config.toml
conditioning = "none"
fused_qkv = true
shared_expert = true
beta2 = 0.95
beta1 = 0.9
lr_schedule = "cosine"
adamw_weight_decay_other_params = 0.01
Rows from block 5 of a small image flow-matching model, named by matrix and row number. Rows with one number within an expert belong to one neuron, the router's apart. Each number is 500 + 25 x the weight over its row's rms, rounded and kept within 0 to 999. All counts start at 0. Numbers have three digits each.
Before each expert's rows are labels from the 100 images, of 14976 (inputs lightly noised), where the router gives the expert most weight on average: "patch colour" is the nearest of a few named colours to the mean colour under the peak. Only what is clearly more common there than usual is listed. The data: aerial photos of the United States (SatlasPretrain).
# router: slot weights (model.blocks.5.mlp.router.weight, 4x192, trained with AdamW), inputs 96-191
# up: expert up (model.blocks.5.mlp.up, 4x48x192), inputs 96-191
# down: expert down (model.blocks.5.mlp.down, 4x192x48, transposed), outputs 96-191

# expert 1
patch colour: green
router.1:502499492494499481527494512489396475482508506490502516493498507472525502529504536510517508516551553487545526509485505456499481541456506495463498490512491508518482462493513551517486492506498528493522512509509490483503488476496508524493546471508542510466491504495516487466497494549471506529
up.0:501505505530497494511490568500436527517476523546518516529513518494490482487473512505495482472542505492493500512493536473484514457510547477544501495512470475494509506504473515492524496525490505496500491514507458488409472479499484493511480502480501438487534530488487510473524475510512522512
down.0:530523542503523510493509570517519427517516517538562478522494521502508486514515482512519469469519480494512485548473499491505516490519462506519530510475506492494490473470528531473483490455513510477492500492519472459442494495503579492456504462526449511529505543513474466507517533507465494485
up.1:482480485491500488511494472491511495478549493494493469467524529486475507454483492463474496527497513510519469496461497541494513493475523539506544500488521501489543532538541482528481536526504493498494469472576511546496455513532500495529471519466535462522446482522491530520479486494502485478
down.1:501507513534525491546505534525524484489479523515482509522502466526503513527493511506528502504534473488480507521518485504517502479461444463575469502463536468497503513478510556492519449511489504504474509478555532506527574527474550502524537517498490524519509511501506526478491509515498497486
up.2:521475499505481525517478515473492473553501459474506528463480523477494530442482507471515498545524517444511556542512469500500514505495483469490490471525498526466480463462532481509502566489456510457521546486457524513526502495478488468504510475503497502486528488532506508479493459529499488469
down.2:504513470507495492512489491473527524517530503565494485495520530512489483460509515482476492481500481493493502473499551533505535531480526475561491508451529482504496471454468432479514480489505524485522530499506465534517525516505491504512498522484539474494454518488485510520460528484474516468
up.3:531527506506503508464472497543476527508518525516464470473423455529489514498513508483513486523539540478518537476517559493491491515478473507517482487477496524477487489494498478501468510459481503521496552475556497502491518495479519490496445501491510529509526472466488525494468526480496484508
down.3:520486453518485497546479531511535521486524513493475493512501524514492503444511535513442525509505437510452507467472549509493482511526534507484492500539488509476513490484507485479512480477494540522531501539523481485456542508534494486504449498433478539508490509496476487516477515480532481485
up.4:523477508494455546474512475534486534525474509515513507493492527463501498572484479480516523499469506490510482510513475510517489457511506513497552486520517502463489506437487479482525531545526478521531514514500507547465490450488482539481529505502486519515493482504549483505504476437499460473
down.4:515486524503497464553473509513469512509511514581487509489522518496492519442474542471466555471491448495479465481485514487519507511493515530516477490534479444503500476487473474508520500487506521538529495539512499528501505489543528489551479491490521542488491500471511497502514519482552467530
up.5:516493471517527509462490525498492518483573549496497479498521494482508510530499518503491490522518503543519515496510528482539500556464537535522492499478519546503527510540521498528502514520471497495489497478478506560466426512457514499483502488529531459481513465475515530529487509458487491484
down.5:505506503470519514480494517544487471479434513472521508490513497489498487531491481490484485514525525507534539517528499485514480504448450522533529497516488506579494496496492502556532497513482499563535531476513514516489512541494488468513509528484493475519481522483494531569505532553481501497
up.6:505496487485490526539452500537509518475475463523525506493505479518522497498516477478497538486466504520524501526507512487524530540489532465518516483474527492385446481518521523505465508483483497522484537524495554534518493509508515504519531469536533488511496466542475454471502516480487497479
down.6:494502495525480499494510521459548551505526515506501509478497539522522490509501514520492508501515508500463469488516512483497510484465458473494518497529516485512541506516511485463476481481532523530509549499523493483522524492520455512516501457472493479463477482486510494493508530521543511517
up.7:471451506523502482498465468491492477481511491474445513511461520511512494509508489517520471470526539481505499501489526501511533447515491492503532538465475482522483498490483525456474479498521502498503503515522488476514500498504535533522496532441447483528484529505542485445516495507448489521
down.7:512472522499471483453496530503459507512450478498528498525451514478539491480498470491507541464466518501496481538473468530529526501548507505495447523543494464512516559528499488498516503539520556525541524513484525516473449481509525531485507518519493455517509507480516523479504494441439523520
up.8:497499505489523554551496513506505558478501528497489523496483536483488507499474537530513530525524479493516501468560434499491525502488479496510493472521510485445519505514504506516484478433504488549526484485468586528467493495511506492515515470495467502470539540509492470506529497499467477534
down.8:500484442515537497517474510500518519526476491497477457513504509484500511430469523526516516476447428516494518455471523468514500577477554491472501506503505510491467482499491470488501508489478506501528485505529458499491531515515472499476472520520469522518480498501511452477446526512532495490
up.9:485517505517440486459477470556464460526482540496528509499508486487540465443483526506488508530529471484510465546524565498489513494476449488485542477494496453488554496488511509501529523510502479530498487486539511520461479509499525503495499483473565561522519513513472504511518475525527506493
down.9:468491506513474474493499490497465581519495489530517507510499475477521499530509509504490476496499501504464449459460492495485527487428509466485524506451522522445510483486466437498509461549509519478510525496504509456541523492502508483500485484492499508486531462485540503475492533553499502504
up.10:532492503504495517504490499504559443525495476512487506510514469497488515485519520523472490433484494486525520471517475513541508499449555477481477507489527495544488506471500466474507518505523518473465490485444508533495491516478532484539510462500476456523508539457475490480494531467545490522
down.10:479478515469531503517483476495521476500451472521559481493510494432497536487504479504507488534502503502511519517511477535516518466471459472505523499496466469611486498520478478494497517513519483489484487500451521526476530520478504515531505540492524420527489496505493474498500500527492521499
up.11:479489490509452531515460486509538554508523501518483498478537498538510438532522491505510517525464510492466532528539542524536518497524504480485494519498531510452528499472492527527477483519477531508455496488524493540516510511475499507475487478500502506522476461491480479514471520502450516492
down.11:493488517511521528478518527510529503510482522502495506495481482509518522543537487489490502486520422511506483498527478480492496539486496540560519510490484500496527507485513543483542528488483539546499508522495479479452503459524483460498471438481517510525498494506493525493520506519506508500
up.12:517515486510491481493497519508469482513491431467531498511477497479537537586462510467480536507500543487519494454462551505485485512498480493527509471475455492499490501483545509483535474511489498518539502469475458488489493482489459492525516490536497459448521500513502488508490473503567514505
down.12:504477487474488492532488482512475496472458478500469509486479468471516508487499537509501486499485542503542544492560457484510494484508492501486494492509465477494471521447510521506510535476522488535540531547531486517524453534504438505537488492494520441559520496498507495476497488487545534473
up.13:475491502515512467504506512556479458477473489476512485491483490454543498513497531496488534519481487502519500536503523502514468521502487483509491533485495496521513518496509505477460517478534494490494525477579579517500503495453546486510491519480517566491498516536446476596481485492526469487
down.13:510495515532474503511506475549506564541530485475507513519501484462532535489487483491491535521492530498508514522498495548508503447454472509449488518507479514451491530530471488520495545509521531437475516526538530489614497485508494508528483524509536515461494494494490544468490472499495510507
up.14:501497532522498500523506529531481511480530488498488502469472479489512498473501487469531481482498511512515489492499485517429469525509492514507487487527538488486508482451495522524522488412489530534504497516480481463476557465522478560470482500487541533476500522520495501564463513535510480496
down.14:521512490451481500528502483485487499459470491480496492484475489487496493497512546512509535523478538494536518519539490507560478562514513508484492494508514480563506548446488549523472450531475532504495473497524481479507462519517512548485493489489497481528473543468519512524557489435537516517
up.15:520463520519500496504509538497514552495524531525550509533484476453493514520501527471451466509494540502486502502496481476523518517497506582432468507454488500459539522481481511524498477499498509467500491543548483526430453537494455484494506461508507458503477510502537522481488519460475514498
down.15:500470541503492495525498478528489520504489473491513509479509493466481489533519536499500529522531531506507507501543492498431508471497484505473473515502461501506509549464510513473508497489525499504466524463531525497500494512496526533469512506510553512480497545518489502508514511490495518511

# expert 3
patch colour: pink
router.3:510486465512459501512496497512459504484504489519497475517496495472512505474466496495517463510496529503495480436495508487518526476503534492484499518480481485506437512526482531454557494513527526457498495515479444479481514494496540511502500525503477479519485521528530492490517501465466469500
up.0:481515507480504478515512516535550472550514506524490461499508518452509511453466487534492472482506497487521477558502510479473509530521511513495522488512508503413502510493481488526492497496524515539521492539483511487516488477512539494480494476522466489495512561543518528487534474467518534514
down.0:498473537509506503499500509507505536466549418500494526490512522489491486488507528534512518477508466506479462523474487549497488471446536454512516492469494533517483529442490518528516484471524492495519533503550528498529441511473511514524480539507503497500481510450450491521490508535521516500
up.1:531495514499514494504502506497481495472506519495522477460488482542461534485477501533485521519516496483513487519476465520483486449512442528495470470490465476489501513486481499492539456550498517530535489524473495538506492452481462537495498476510476463504500487496474522471475488476518477514
down.1:535499456473501526443522530481511519525493489509541499464487480511530483475536494508480505479477529509517510499496512513509513528495545520495517495506531494445499496492460522484505486571513548505499500505454486486494532478539520487499492498508478534467505424487492538459502496455506494482
up.2:490528494530527521526530523465478477465498514500455535480496508495471517579507519487486479444525535535555495472487490498589501498507531457499484486517481513496467499485490528502499496506524500525465500463500448527435523524529435502494504481498439465485498548500529507496521488527513493508
down.2:491492482463495496470497473519486476486458505487484496515498498493522499536481484476499501483475568505520471506526434551482501480539447467473460517484522489476497483500498469525529483477497500490493532500540491462558555517525485502488483522509455418493534529483493504487508483512550500497
up.3:542527515498519484485498488458484488498526493512496517489488503511469512514493491485515514501496519511522518493501549461471490499461488519469489540484467450520486460501526508482535498405506503477478495489508483491517490512499492486485503493484533474463480490476460510505533508483503472506
down.3:475517499500526514487500502508453506480496527484465455490499514520440497522491510483485490502482500480522511495521472471544522501494495511500532511513510476612485488566499522446449536518473482492470461468494485531546551517513494474468511488504451469466480516518499530488480448511526505491
up.4:473540495521476503502509526529527516458488508527536529494474481470514476476550538517501506517505527481488513465505510529498532478481541504474506502528493509494444543473483472498478515493501485509456524482473523530530534501483519487497528507496503537451480483521490476525502473455536467503
down.4:513524491491503498479494510479527459515548521478496485468501485514507519498493478512504480476488579496525478544521482491490491502516523469499526513511530518541514485493512497510486529479505479514514496522529503488481482496452457484478495515508535511489486474493490464529484474434534491501
up.5:527480507526489525468495503533512487468484529485519520446522514446540476493518522484469486510473526510507492515492482481487488480522505483508519491499500497521516528486514477494498519488491506513523476451491492498487507472527524500488461505485531474476489496537458471445497490503504482455
down.5:523510486448497513457505469512503515469540479465480478493509517556512521490535490487514512529538492515477521541515526507471483570560531489531502459512547533501520539497532522469533495529496501497484475462507498540487490520508513534489514502455489497480476504510514496539451497461487443504
up.6:487493507480500526477515512505509492491506507448502522484480513489501515447501510507514477522476528521510539539482472491472463451515476505503475474475519495471516528506510501499483512499494465482488475464510559476469511507507487480524525477480548561539514455494475532529491505527525508491
down.6:486506478502518510548484488502501544511512484492534482506490482503491505531476474483472536520497480523505505466478556535452503520458471552486497531473502499482495510481471486494514509534500469520505501484555528477535505505502504525529490480505528474411527509522526494497493463503487513463
up.7:488502482515487483456504496500494505475495542499497515497525492507493507423537507499497504476512434513524503482507469514508509500496549495490499547513500527534498496527530497496499497540520526506489483517438523523465479526486515428471513511516453419484451518497515515508518498493498510477
down.7:528522504494511503558511501508461456478497512486523475478509501529502511541509492492501528494509433492521491507482560511464504536471465498510525511500479519548541468510499506493509504482513480527474451486457496489498531505493519455450485469502516470516495495500514516525459517553455484513
up.8:461490492505495480502515484533487482497485493487464488504503515493507503513500509506496470477492530518477509514511520496533496522478488516448458546514487505503506462514501503496490553470525471528489506509493474531480481513538506504448511512487514506453502522533480588452492512446495520461
down.8:500493504486495495448472504482455499507503515523522506498521518527492482403497484507495465514472540504487462445519487431518499557507530496504524491467488490516479456529491494536492479493482507504517528496483491491486478475495527528497517466488504490525515504482513503489497534510539498498
up.9:533487506494519499541503551512452465499509523475508479539513537473484511540496559529499520510478505470523484467486451500532522499493513503526543495479486516484465544494491548510496463513446503499522492508474525476521512531457532498515521489516436542511526510494491489535517518544491503493
down.9:462498510535486496498496467549475517522484508468493504494502474463488491463489515500487491499479486505560546460519484501467520468446474500492466436501485493451487498465495541530511472456509510492493550526529499492513500528484484501525461496498510481502484499505513450501532517508489527527
up.10:510507471493506489495463472497534478520487468544534506458481499491497505509500500479498455468567520453512493444529468530552504492562446496543512501502480472493520495496509504485479499516537498493497496512475542506498501483463496494476479481491477492523489500510475500474504464541502522501
down.10:444489504488474508502501464483528521507518496529450488522512497506517524481487530505472524508460538498470484446474522539440521472502527475530480507528477471496531530530506506485501542511521490496499516501527516509475500507496502481529476494516495510478491516486492510466516482487507497492
up.11:521521529488461479494467529485499488498470495479474538452515491503499495526521508519509490541484526522519480519500501497506469501504547510487471495508496548484475514457511502481496463461462469508526521530515498506524467492488479509502486521513503534495521495465523448568508499536484488473
down.11:458500528509478495497494428497446551515522543477442506510497497519489525502499576493508478491536522485475487438504549477462484500472483474497471483492481508490518504535496465508485504532517510513542512478444508494482531528476502516485494489526515472521492490499511500529502512516483523497
up.12:538469515499453525483526501472486502489483513528498511493529468456552564487506492529462463511491480443486468460478478503493479498539482481532519482466520527497517497525500496542522493501526505480488521527515518519486476517524441500513488510524487512471513545512459517516468461501497479539
down.12:494494508510468506472481488492484490490521502490495476510499516496522462482505483494502527475503468491496466495478511480516456508481552443537498511478498472529468517515505493537491495488504459536476527483485478475525479542530493491497538459479522521516527546505522508543495520424512504499
up.13:517464531524527544505506531517501471498471480502504479493488506465498530541476502467470515485497469484498515476498521486489507477516493466471488489491498550485472461498520493503486495505509420529467517519514515495489513556498493487538457488477544459431486519489517497531509502529521509485
down.13:517501491510485479498487469496519499513562528520511487497468522529488500424500478460496513498458508507558506506471486478492481527485539491577482470511516483529498516476498537493538462489482507486461481524476493498528499512487472472494513515508520571476479514497492506557496491520475489508
up.14:485537515570489521524499493451450548536491464546468507470495537465522491540502504548538502503541513516488489518458516486512519505481487529452487485506551485460448501467485459483487540494494507528503520511505508487464485502482553487473490518460522559497486520476496518496491495490485532511
down.14:490515521497498514519488473517482546529556509524523533516469536505491520427505469494477515516468470494527501511487499468500498515513506510557513544510503496519530542509473493486518524481481520558473504486523498501462529512512518513431536532491510528516541475486510567513497513482487479456
up.15:509465529479490486495479470492483483518502476489477508509495510506513505535495539511459462514547490527516485514462509498443459481527445508550508488503570514510530485489540515491504501521490517502515514495466495506479495485481494530482467485471469535510486524481484468531488465547499532507
down.15:543501487509502497532494516449492491454441499499517487514512480513508518514502506505494478468463484525534536485522453458550517553527507478543492487515491488489514531496520505478471478493526559505514488512499477482487478500530494519496481483492481541531506481492493485522527517443536500508

# expert 2
patch colour: grey
router.2:498510470516524491526499480498461535478496500507512511534515493539480478488515470542536499482482494521467492538512471511461519425510515445519480493556481510530544485497467551510474496531513539548477527556458485475517468520466530507476486507495468447502457511504520519449498489477476500524
up.0:534493487533540502533523514483468490546520513542503494533481509476474462512496517492500509503486492465481520496494526529475519499513497511458479450457516508481504463498462498541532491482514511501500512505518492493501569495552490500500505469481563466520508515520491522526531468491488528534
down.0:486472504457518542505511448530487512511560513461506508510468525511509537487512502529501508487495470489510513470485486496512488504488525509493491521488484501524478532477506534508500504509504468507482477509506502526512510494523500504464509456521509510496463514481512440533476490532449506492
up.1:507429515454566512509559524497569522501492464478505503489517485507537506453485462506467510526488473514539492482501536513489524527510532506533478488500476469506471490503504515504501464457516528511532511515503468493529465504537515511471494495488524497443526482472519501542504517484496496465
down.1:484485513487491512524469493522533505554522494486465541512509526519548525517493521488513481466541391496530479507503533520497528531502518503498461525458501512502495563491490482519462487498474528503488485454530506534481538516501545507503512489489451481465490517517527507480539484506481498494
up.2:451487460459514500517467481515588519500526540504483504466508504519470466499515514508466551513498495511518497526516482526505491509475466484484484506472516495513487457466504477504480534466471507485525533512542540513501471529536498511532548478487544477461478507518517515524474513509500521458
down.2:508483525459493497509499499522506549529556505473507482518487521520467544502491547542476526479494442544498518517485475522490526537501551508469453497482479465548507501506489515496492495510432498469463478553495514535527513517472523522485518490501514524494521543496521447486496543545443465478
up.3:492510524492532488518530494485493478484471492486519496496529485521495494478531443479495456496499468500504511493469532510457471531497478547434470492471499504491495524518479542509483541455478500503488483480533467474484495475517542539531503518538479487518518441502514541518497543496513441489
down.3:526514480492549490521492529501476483507492463508519515498518504500490464566488555507508507511526457515475499494503472490596509477505473473503469498452517503477472525501509494497510516512502530464475508481538526533495553528516562492518521499492508558428502493490477499517512497486486473484
up.4:481489495556500495482473489519519474539465540506498473510502519450523471456483535457476504482505526515514548479477524475485505506446502504480525495500487513479504539495493507500520555506508512511539502479451555509475482517553490502509522476526505514481470513536492474525500481531478521504
down.4:493507500489496494503517473541499538524541534450479503523472527495525504494477501493492478494498453501527524472503508493469495516521526500480458475474501498511506521553498509510459486514480491491516527483483516537517510497515521477482505470456501520524514539503541477486527452510458531504
up.5:504498445520519515507473468499501465521472499478456516466511501538499515485517509482467506525417541532499500513500476460503503510501488545473522478543478527495488515454509456514512531507552506489484505485477572510488524465485456537518524501507498508459492490472506481501511493479470496470
down.5:499531515516476515483507485517496520525521518488490536484441519558504532483479500522499483460498460487512524487502490511465475534511547515526486512481506507520497498510478524502492492515512459445477499539527503503518533454519514493500488517500555496516445496508554456519504530486449484486
up.6:503486445504474507483521514531493520477514523494470492509481486489507484443537501490505533464432498504492491491494540495527465499484490449470535509521526499535492500533488500501518526479495531466504485520530514495515503489482515442558503520531568550490467507530496510490516515504495487507
down.6:486513524504467529510467486505546463481496498489488519497496481501457483490514481520535495510533448511483497492526518528475493480463501493518553490521489542540493516485515490543485480467506498517506502526475505514491506474471450471502519543484453523533497513510490504536485511538504463500
up.7:492494492483483476509498506477486522478512519479499480505502518501491510558493507472484494518475522497511530541513507505481502484482497500490472466513456551469520462508460514511503498497500471499505547499515494502502518473544507505507481526499546521516524489476525494463481504492513512514
down.7:482504524470537495484508548479488520521484550501507532505484506506483495514480474524508481487556531494483530577461533467465495476494471493519526475491469532517501467530484407509500507488522513522502487491546444469504465521489488487480536496491486484535532469516474529509513482513525469521
up.8:490456522476498492523497484541494514508521462506518494550499502505484470489490521496511513505491478514488538502533515542516488509473482517552547471526517502479524465469475502487499500485478488513538484483515506503484533482495483498464493498500499550484474491512494518534466470506530459453
down.8:505500470538533492546489463430494521536518480476489538494521502492487519492482480493514490508507488479490506460506508497484537505522508499488452513462523500469463494473523446509467515514538484524497487522476455473513501523449506507494489547524533544506505489493507486535506499441500487524
up.9:411499530537485477498474499479493475472514462516527505507510471501496497492528507509520505501529464486550501506483529524517501523496465496519482462502530480516503530539542536505514491466486536477540529437491498493501489489519465518531505494483504485490515505526538496527476509479540536507
down.9:482531469514504526518505463538490478514522502469449502515456489509506515459489523487525513468489501523515521504496484540486520530490548524489475486448487495511470538506492501521487491506524498469511523518477501530524516490502500517489485471508470470507482540468518456522514531507466465501
up.10:579494501482484482499479478495526540499502482527521485512486522488503507486505538535542494518527536494446499522534474536514517510492483523504547501506532529528471492485488495488521490536480517546490505508447569525482456531509426526484455520510475467493494506497530513537502456479498467494
down.10:488480495470531487513496499506435501519510519453471547528438530507476505513495502512491482533510547507508484475486487478514517520532511512443458516484474539509495493450496472504474495481500534472495508511516459540479550497468483476541526545498522478506490520498511498436512512520514482530
up.11:449503468509483477536467500524473521504544526466501533482495489513511492525488474488510513515491529514528480512474535513510472494537483524484501502500506535528533489575518461486521495523519499483497508525481478498445535499496524518497505475533570502466489510509500521445561496496482527470
down.11:504523513512495498453500551499443493515418487481533502521496515538500449461482504490502494479537470495513485516523543490477526487518536465559476502491493526558518473534480461515532502488522451561511507501509506490489477498502481500481545522501497463508469500513523497506500503492501513539
up.12:489495502533566484524484471541484491466487505504494448463480493547492510493509469457518487517443537527433466532499505555531489486506508531493500501516498502467473496561440535476486512503489556536444479500497510511538492468555503511509487495511487521446456495506502499509489501491519482512
down.12:505519520542493491455501492455518512451502484526512502528516468492503482544502569460525504499515555509396488502491427517483509507534486496514543503528526548483510510530488551493499478503496478548481510510506519460459503484490515477491515489491500535453523496490458491506499521476508493503
up.13:508485503500501515520468475467460516468520480511500481483526529517533501468543510514496501525484548524508498517512526521560467535498476488514539474558516481500519498506549507455545576485553482496511509518499492521498522501485479515498473476527528530485548496520485473519552556499493495512
down.13:517531483503540554481528512500504511510540480478516525495442509494516491457467506494522517484479487526535545468490488492474454536504527484485460496443463499508476522517502527480458502513494496485508497534482523511495494535504492472479504510514525520494496480506506480522500547470479490482
up.14:496465526484456547446529505508529492472541528444504518494512479486481502447494478509501470464564510533452509509479522500462481476499492467490516530507510475492484533444472507489497536493504515453492481491558452488507524495457500482546509477491510537509487531468483493501478531517492504466
down.14:451515499511481497519498465547490511498484475548509501495524490536532471448498486516505496487462458539455549424547510491507506554492539506529452500542485481472500500464528515489543505525502492496524477489512504481483493488479475531490496531496444535453503477524498518533485500470495529515
up.15:487518486485449496509510522459545443509469526451457506498499490489497496532489499506470473522502413497506493512499482515508462503496472507509503512504528452504526519506540512527519487446467442498495500471547507502456546474495457502473503465483542510527507488495471502520509507499521499478
down.15:507495485498506514482504508435521517491492533501495500461524457516513496528504490500511506510511467501457514541520494526528515449471495534444527502493499511494513488493483487528503496491505503551501524510531540480497490502512466476499522530487479499425499492517497538508514474504502495492

# expert 0
patch colour: black
router.0:483502474460516523518506488566510478519457463510506503538500494506448479464493492467494492491500488525487468505466474536492481495538451481489526491541515504501522518472488463478485508498482496533496492475498523495480489527510479508463484492497511519517459518506522563508484523488531527522
up.0:513510464492537506541485549470481509516503527495499470504507531503492463480485498508503473480503493507513528468514459483542521481494519493541500503508507485441496476506484512531529549495471456433528514530490450475495476489463500517517485468533500512508510518527490477440547520490472499540
down.0:535542499544499479531493505488518488495509487519531547486530495508476502518488476438467529502480469499460548515450510470432509496519481504495534502490509475421484461487487530500481484477492483468475471511474505516489508494514523479510503525448482502492502475518512483491519517465520529520
up.1:490509514545497491531464509527444451493477516502432523486494536474479487535544494488483474508527525467494486574490512515507496439472505491503473534548520479508517478501508509502500522504465456497459531481533498529493534508560462497522505536497522559518498437456465461520474486487473481493
down.1:505496524517497506519506536466491462508490513513513465526491488511514494487500499513514505501523444485519523510492481458475534501505471524477462488496480494421514448505513549524492489462501476557449527513520483492494479490478465474496458468485490517488487525480484503546518500492463524505
up.2:494517490510500484518497504494452525490453513469499490460456486459504530557504538475517589505525485501509480500499486484512505531457551487479473460467489502488484516516490497552467477482474519473509506502520515492535499490511510477497509465489513518454489486484512442521516498501488499471
down.2:483516494509457496509496492498525518451461480542491551500528497551494507564494532502490492519513518509493542499503502481494505521496497488471518517529541515450482504494481499513508483548490511467455495483510477481548491481525451508493507483493461494482501515504523563529495477508523494489
up.3:482525507503498534493480491528441513459498524535517474487492499536523485528516507481471468525502488432506474472508483498504500488480485535580486495512493455520488552481458471532467552473490517530469516517514494548534521472514490497492507508503513513480510442511498507500476511482471498551
down.3:522515483466505483512479513518495510488540500492536525486497518516441482503490532487534510493501462531497517475474550504563486513510534492452535538517467509485493495504481505513528524532491473470471494489549526488497489530467520467472512466507507527492499515527514467515498489484504484554
up.4:484519508484441496541515482482469502538482517506513500482513471521511485505469498503497538497484519524516522517477523472492481514509499481500464462489521528495493482497491527527527513492495525491502522464474492486504535503471492485510468460540512539478508488449470518447483450502530536484
down.4:533506513528493473547477490491499506499542449504492526516477537495457479482517517510523501508484483502500485515484530511532513508495480499465521515530513539520523450491508507545526524499486482482460476497537511533470485497464498510476515484454501549538480546494490470490503498486509491542
up.5:500499467486534505490491495455522491522463463514510492506505530518522482533476440484460499492490505492477495485491494451505492548502474510496519471455502508511532478534457538510480522498444486499482481450483529504481453503505507505517515498513547471510531484546509518487547485516474483488
down.5:473495500471537493499497534525479529482534513509557513504500515529496507499498496496519463505549499511505512474473565495495508460550463504516485534455537541538500518513510414494454499543530520436509476502477514477487478486487520538499507499513497519545539497505504526482498494549518494491
up.6:473513481519498484493483487458517472515508514475519521564509516526524488473464500490514555541461523495422528531451537519496504515443532525529508453502514471514492479483510490509533490512480471467539530484455440525526510496502511502491516510487479458512524528489498478499507518465505491484
down.6:511507514523504510515517489511535485536512508443484479492486461519514497572516482498477443480543515463497476507528484523517483502499476538502484488469508508523546509500521524534489504520462517530534536521509469513472488540502436501480479500486539493516485514482507455507508513517526494525
up.7:469483523497512515500483546492529504516512527489481550475484509514485515511449473488456494486516493523455513513446514485464476497544470512502517493518535528532490485514478543507482530514506490498488517477513515483487490475528529518506498504474485526546493518495510554461497472583489495497
down.7:491492519529533479503509487520523496522521512459486483498519497508499532514507547481503478469542493510482527554525491484541525479521505535523474525505472508517516552508500502494460467541502511471504503489466510503501530528524488535523503529482516527532492476489475489498471505470475542489
up.8:500447479492473464491489496528456489501532526475495527452475470484544525513522539528497497500507490461475468506525469521549500532526549490499475492463520519490472508487493479548516485488536503491544489497523501499468498477530468519492502461496579523477489525510461497521514548506471507422
down.8:503539478484503499502514491509480521505533521505512518481516512524477479468529559481514496526464496499523519476476587478550485519563529503482535554504468523478501471478493528508524538531528485477462482500539518508496525527458501486482514498493514511522455517491496465502507501509488493560
up.9:502494500474449503539508498509497500460492520501559508520515500495497487465483484501493550507518515508488523502515496508496524488497468506489447482439498484474517563482499495481494479473486482469483488518525532517549483527462452459502542501514489479515489496498545438487499503520522477507
down.9:483493511518481503523502460521477484487513498527511496519519509550467509476514476492499518482489489476484542489438535515446504460510470498479490506492540483455459482482512506462524453548507497510489502507504489513489502513448477472504446479511480500481525482508499464480501507490523539512
up.10:519457498506530481537480483498551496463526508516450541533505482524488492457515559541509523493521509514507483513476472474503507473461547493566474499534516500540468509507474524502451515473551540505533494490476501498494518514494500536485490509465450471489497465487507470516514464518485525492
down.10:499479510514504511524516475498505508475486476539521487500499501484508497438505491513495489489473489496512454484499493531511498484454481456539525517483502478486503533519511585496533490521513467502494523499486530512468504503484542487504479470514498459474502460510525471514506501481453516514
up.11:471488488488514512464521539478476529453457518506522509502483498474527508506493504518507490507535490517495544476473453505489514480497508507491543499480510468499473501435499522503456513498485472503473482499538529492469512510475470510503540528528560469527459504482524506522494501465542465525
down.11:526522529500509486536492501486492490476502508541514544471498508513451476503536528474457516445475460536517527444451528472480481491521530511520500541546469522516491487475463503491515509541509506447453475520524504501491478512466534437508493501487508498498449535500543491522489514505534492528
up.12:487491530521517520491483494479501509486476506471447455491486511506488502508505519498514537516492469497519523558467527503498523489492472462493484488473475486489505479494502474516501445542485479496466501543457477479562517518479442531517477568491515531483503525492456481520474489525519472512
down.12:487503507505493496504498477524479512480543483518526477487473520448460534554493489477477491536523541511511532533535551454496510477489477490490534504535486490496473468496502493499511543487483530509512483487517507513518439506498477467515524475488528501469499504498497536485453465526478484544
up.13:533481467430456522511532518454479481532498482550479529490535506508519474492483526461535467487486489494487478490496524458510494521491531466506515495524506524520476497517502523522495539489524526526505507489524447510501477474530532497520451463484492511516519527502550520469487486512546531519
down.13:487507494494516500491495562471458477515536464514523501495493487498507496511502501511499472485517447517507511533502510500568497445508483524486487495475527501510502490488497561480475487489538503505499503500524518493448468496494532483540483467503497562476487482483520487491518488489519518473
up.14:471452507515528484505499480493456522522546539449521459457478522502472502467504496482510510510523517506545487496490514507522499501493495479496471500525472525524475509506494501510510500492507518478526515501448510475526564543537495504530530505524521505489514548500541527500548507497478493545
down.14:531509519505489483527479529512514549543507501483472485512471512471516515550494510480497466509504485520475477445465510458449488520470533480506510528466477485540512489472502480487514500489457458519556477515453494499507507489516523438512487496496487473496498495495520521502483519516536476481
up.15:540529483486524488491504518499560483481468545469496480464501462506461524478483474487491469454486501498481532543537486529483519446527456499525535501488487498502505526492505509472500480519534492470483487507514470472478512505485572506487500492487538503507548502499483517460506503527472482491
down.15:475501532525546505470501494475514519534500507443508525524512497486505516505499476486529470513537467509521508568472476448504449457521479516532490498477528546546513476538499489463504464522509496508492477462523496499537479489508498509510498517505487480491529506494475502533508514521539504483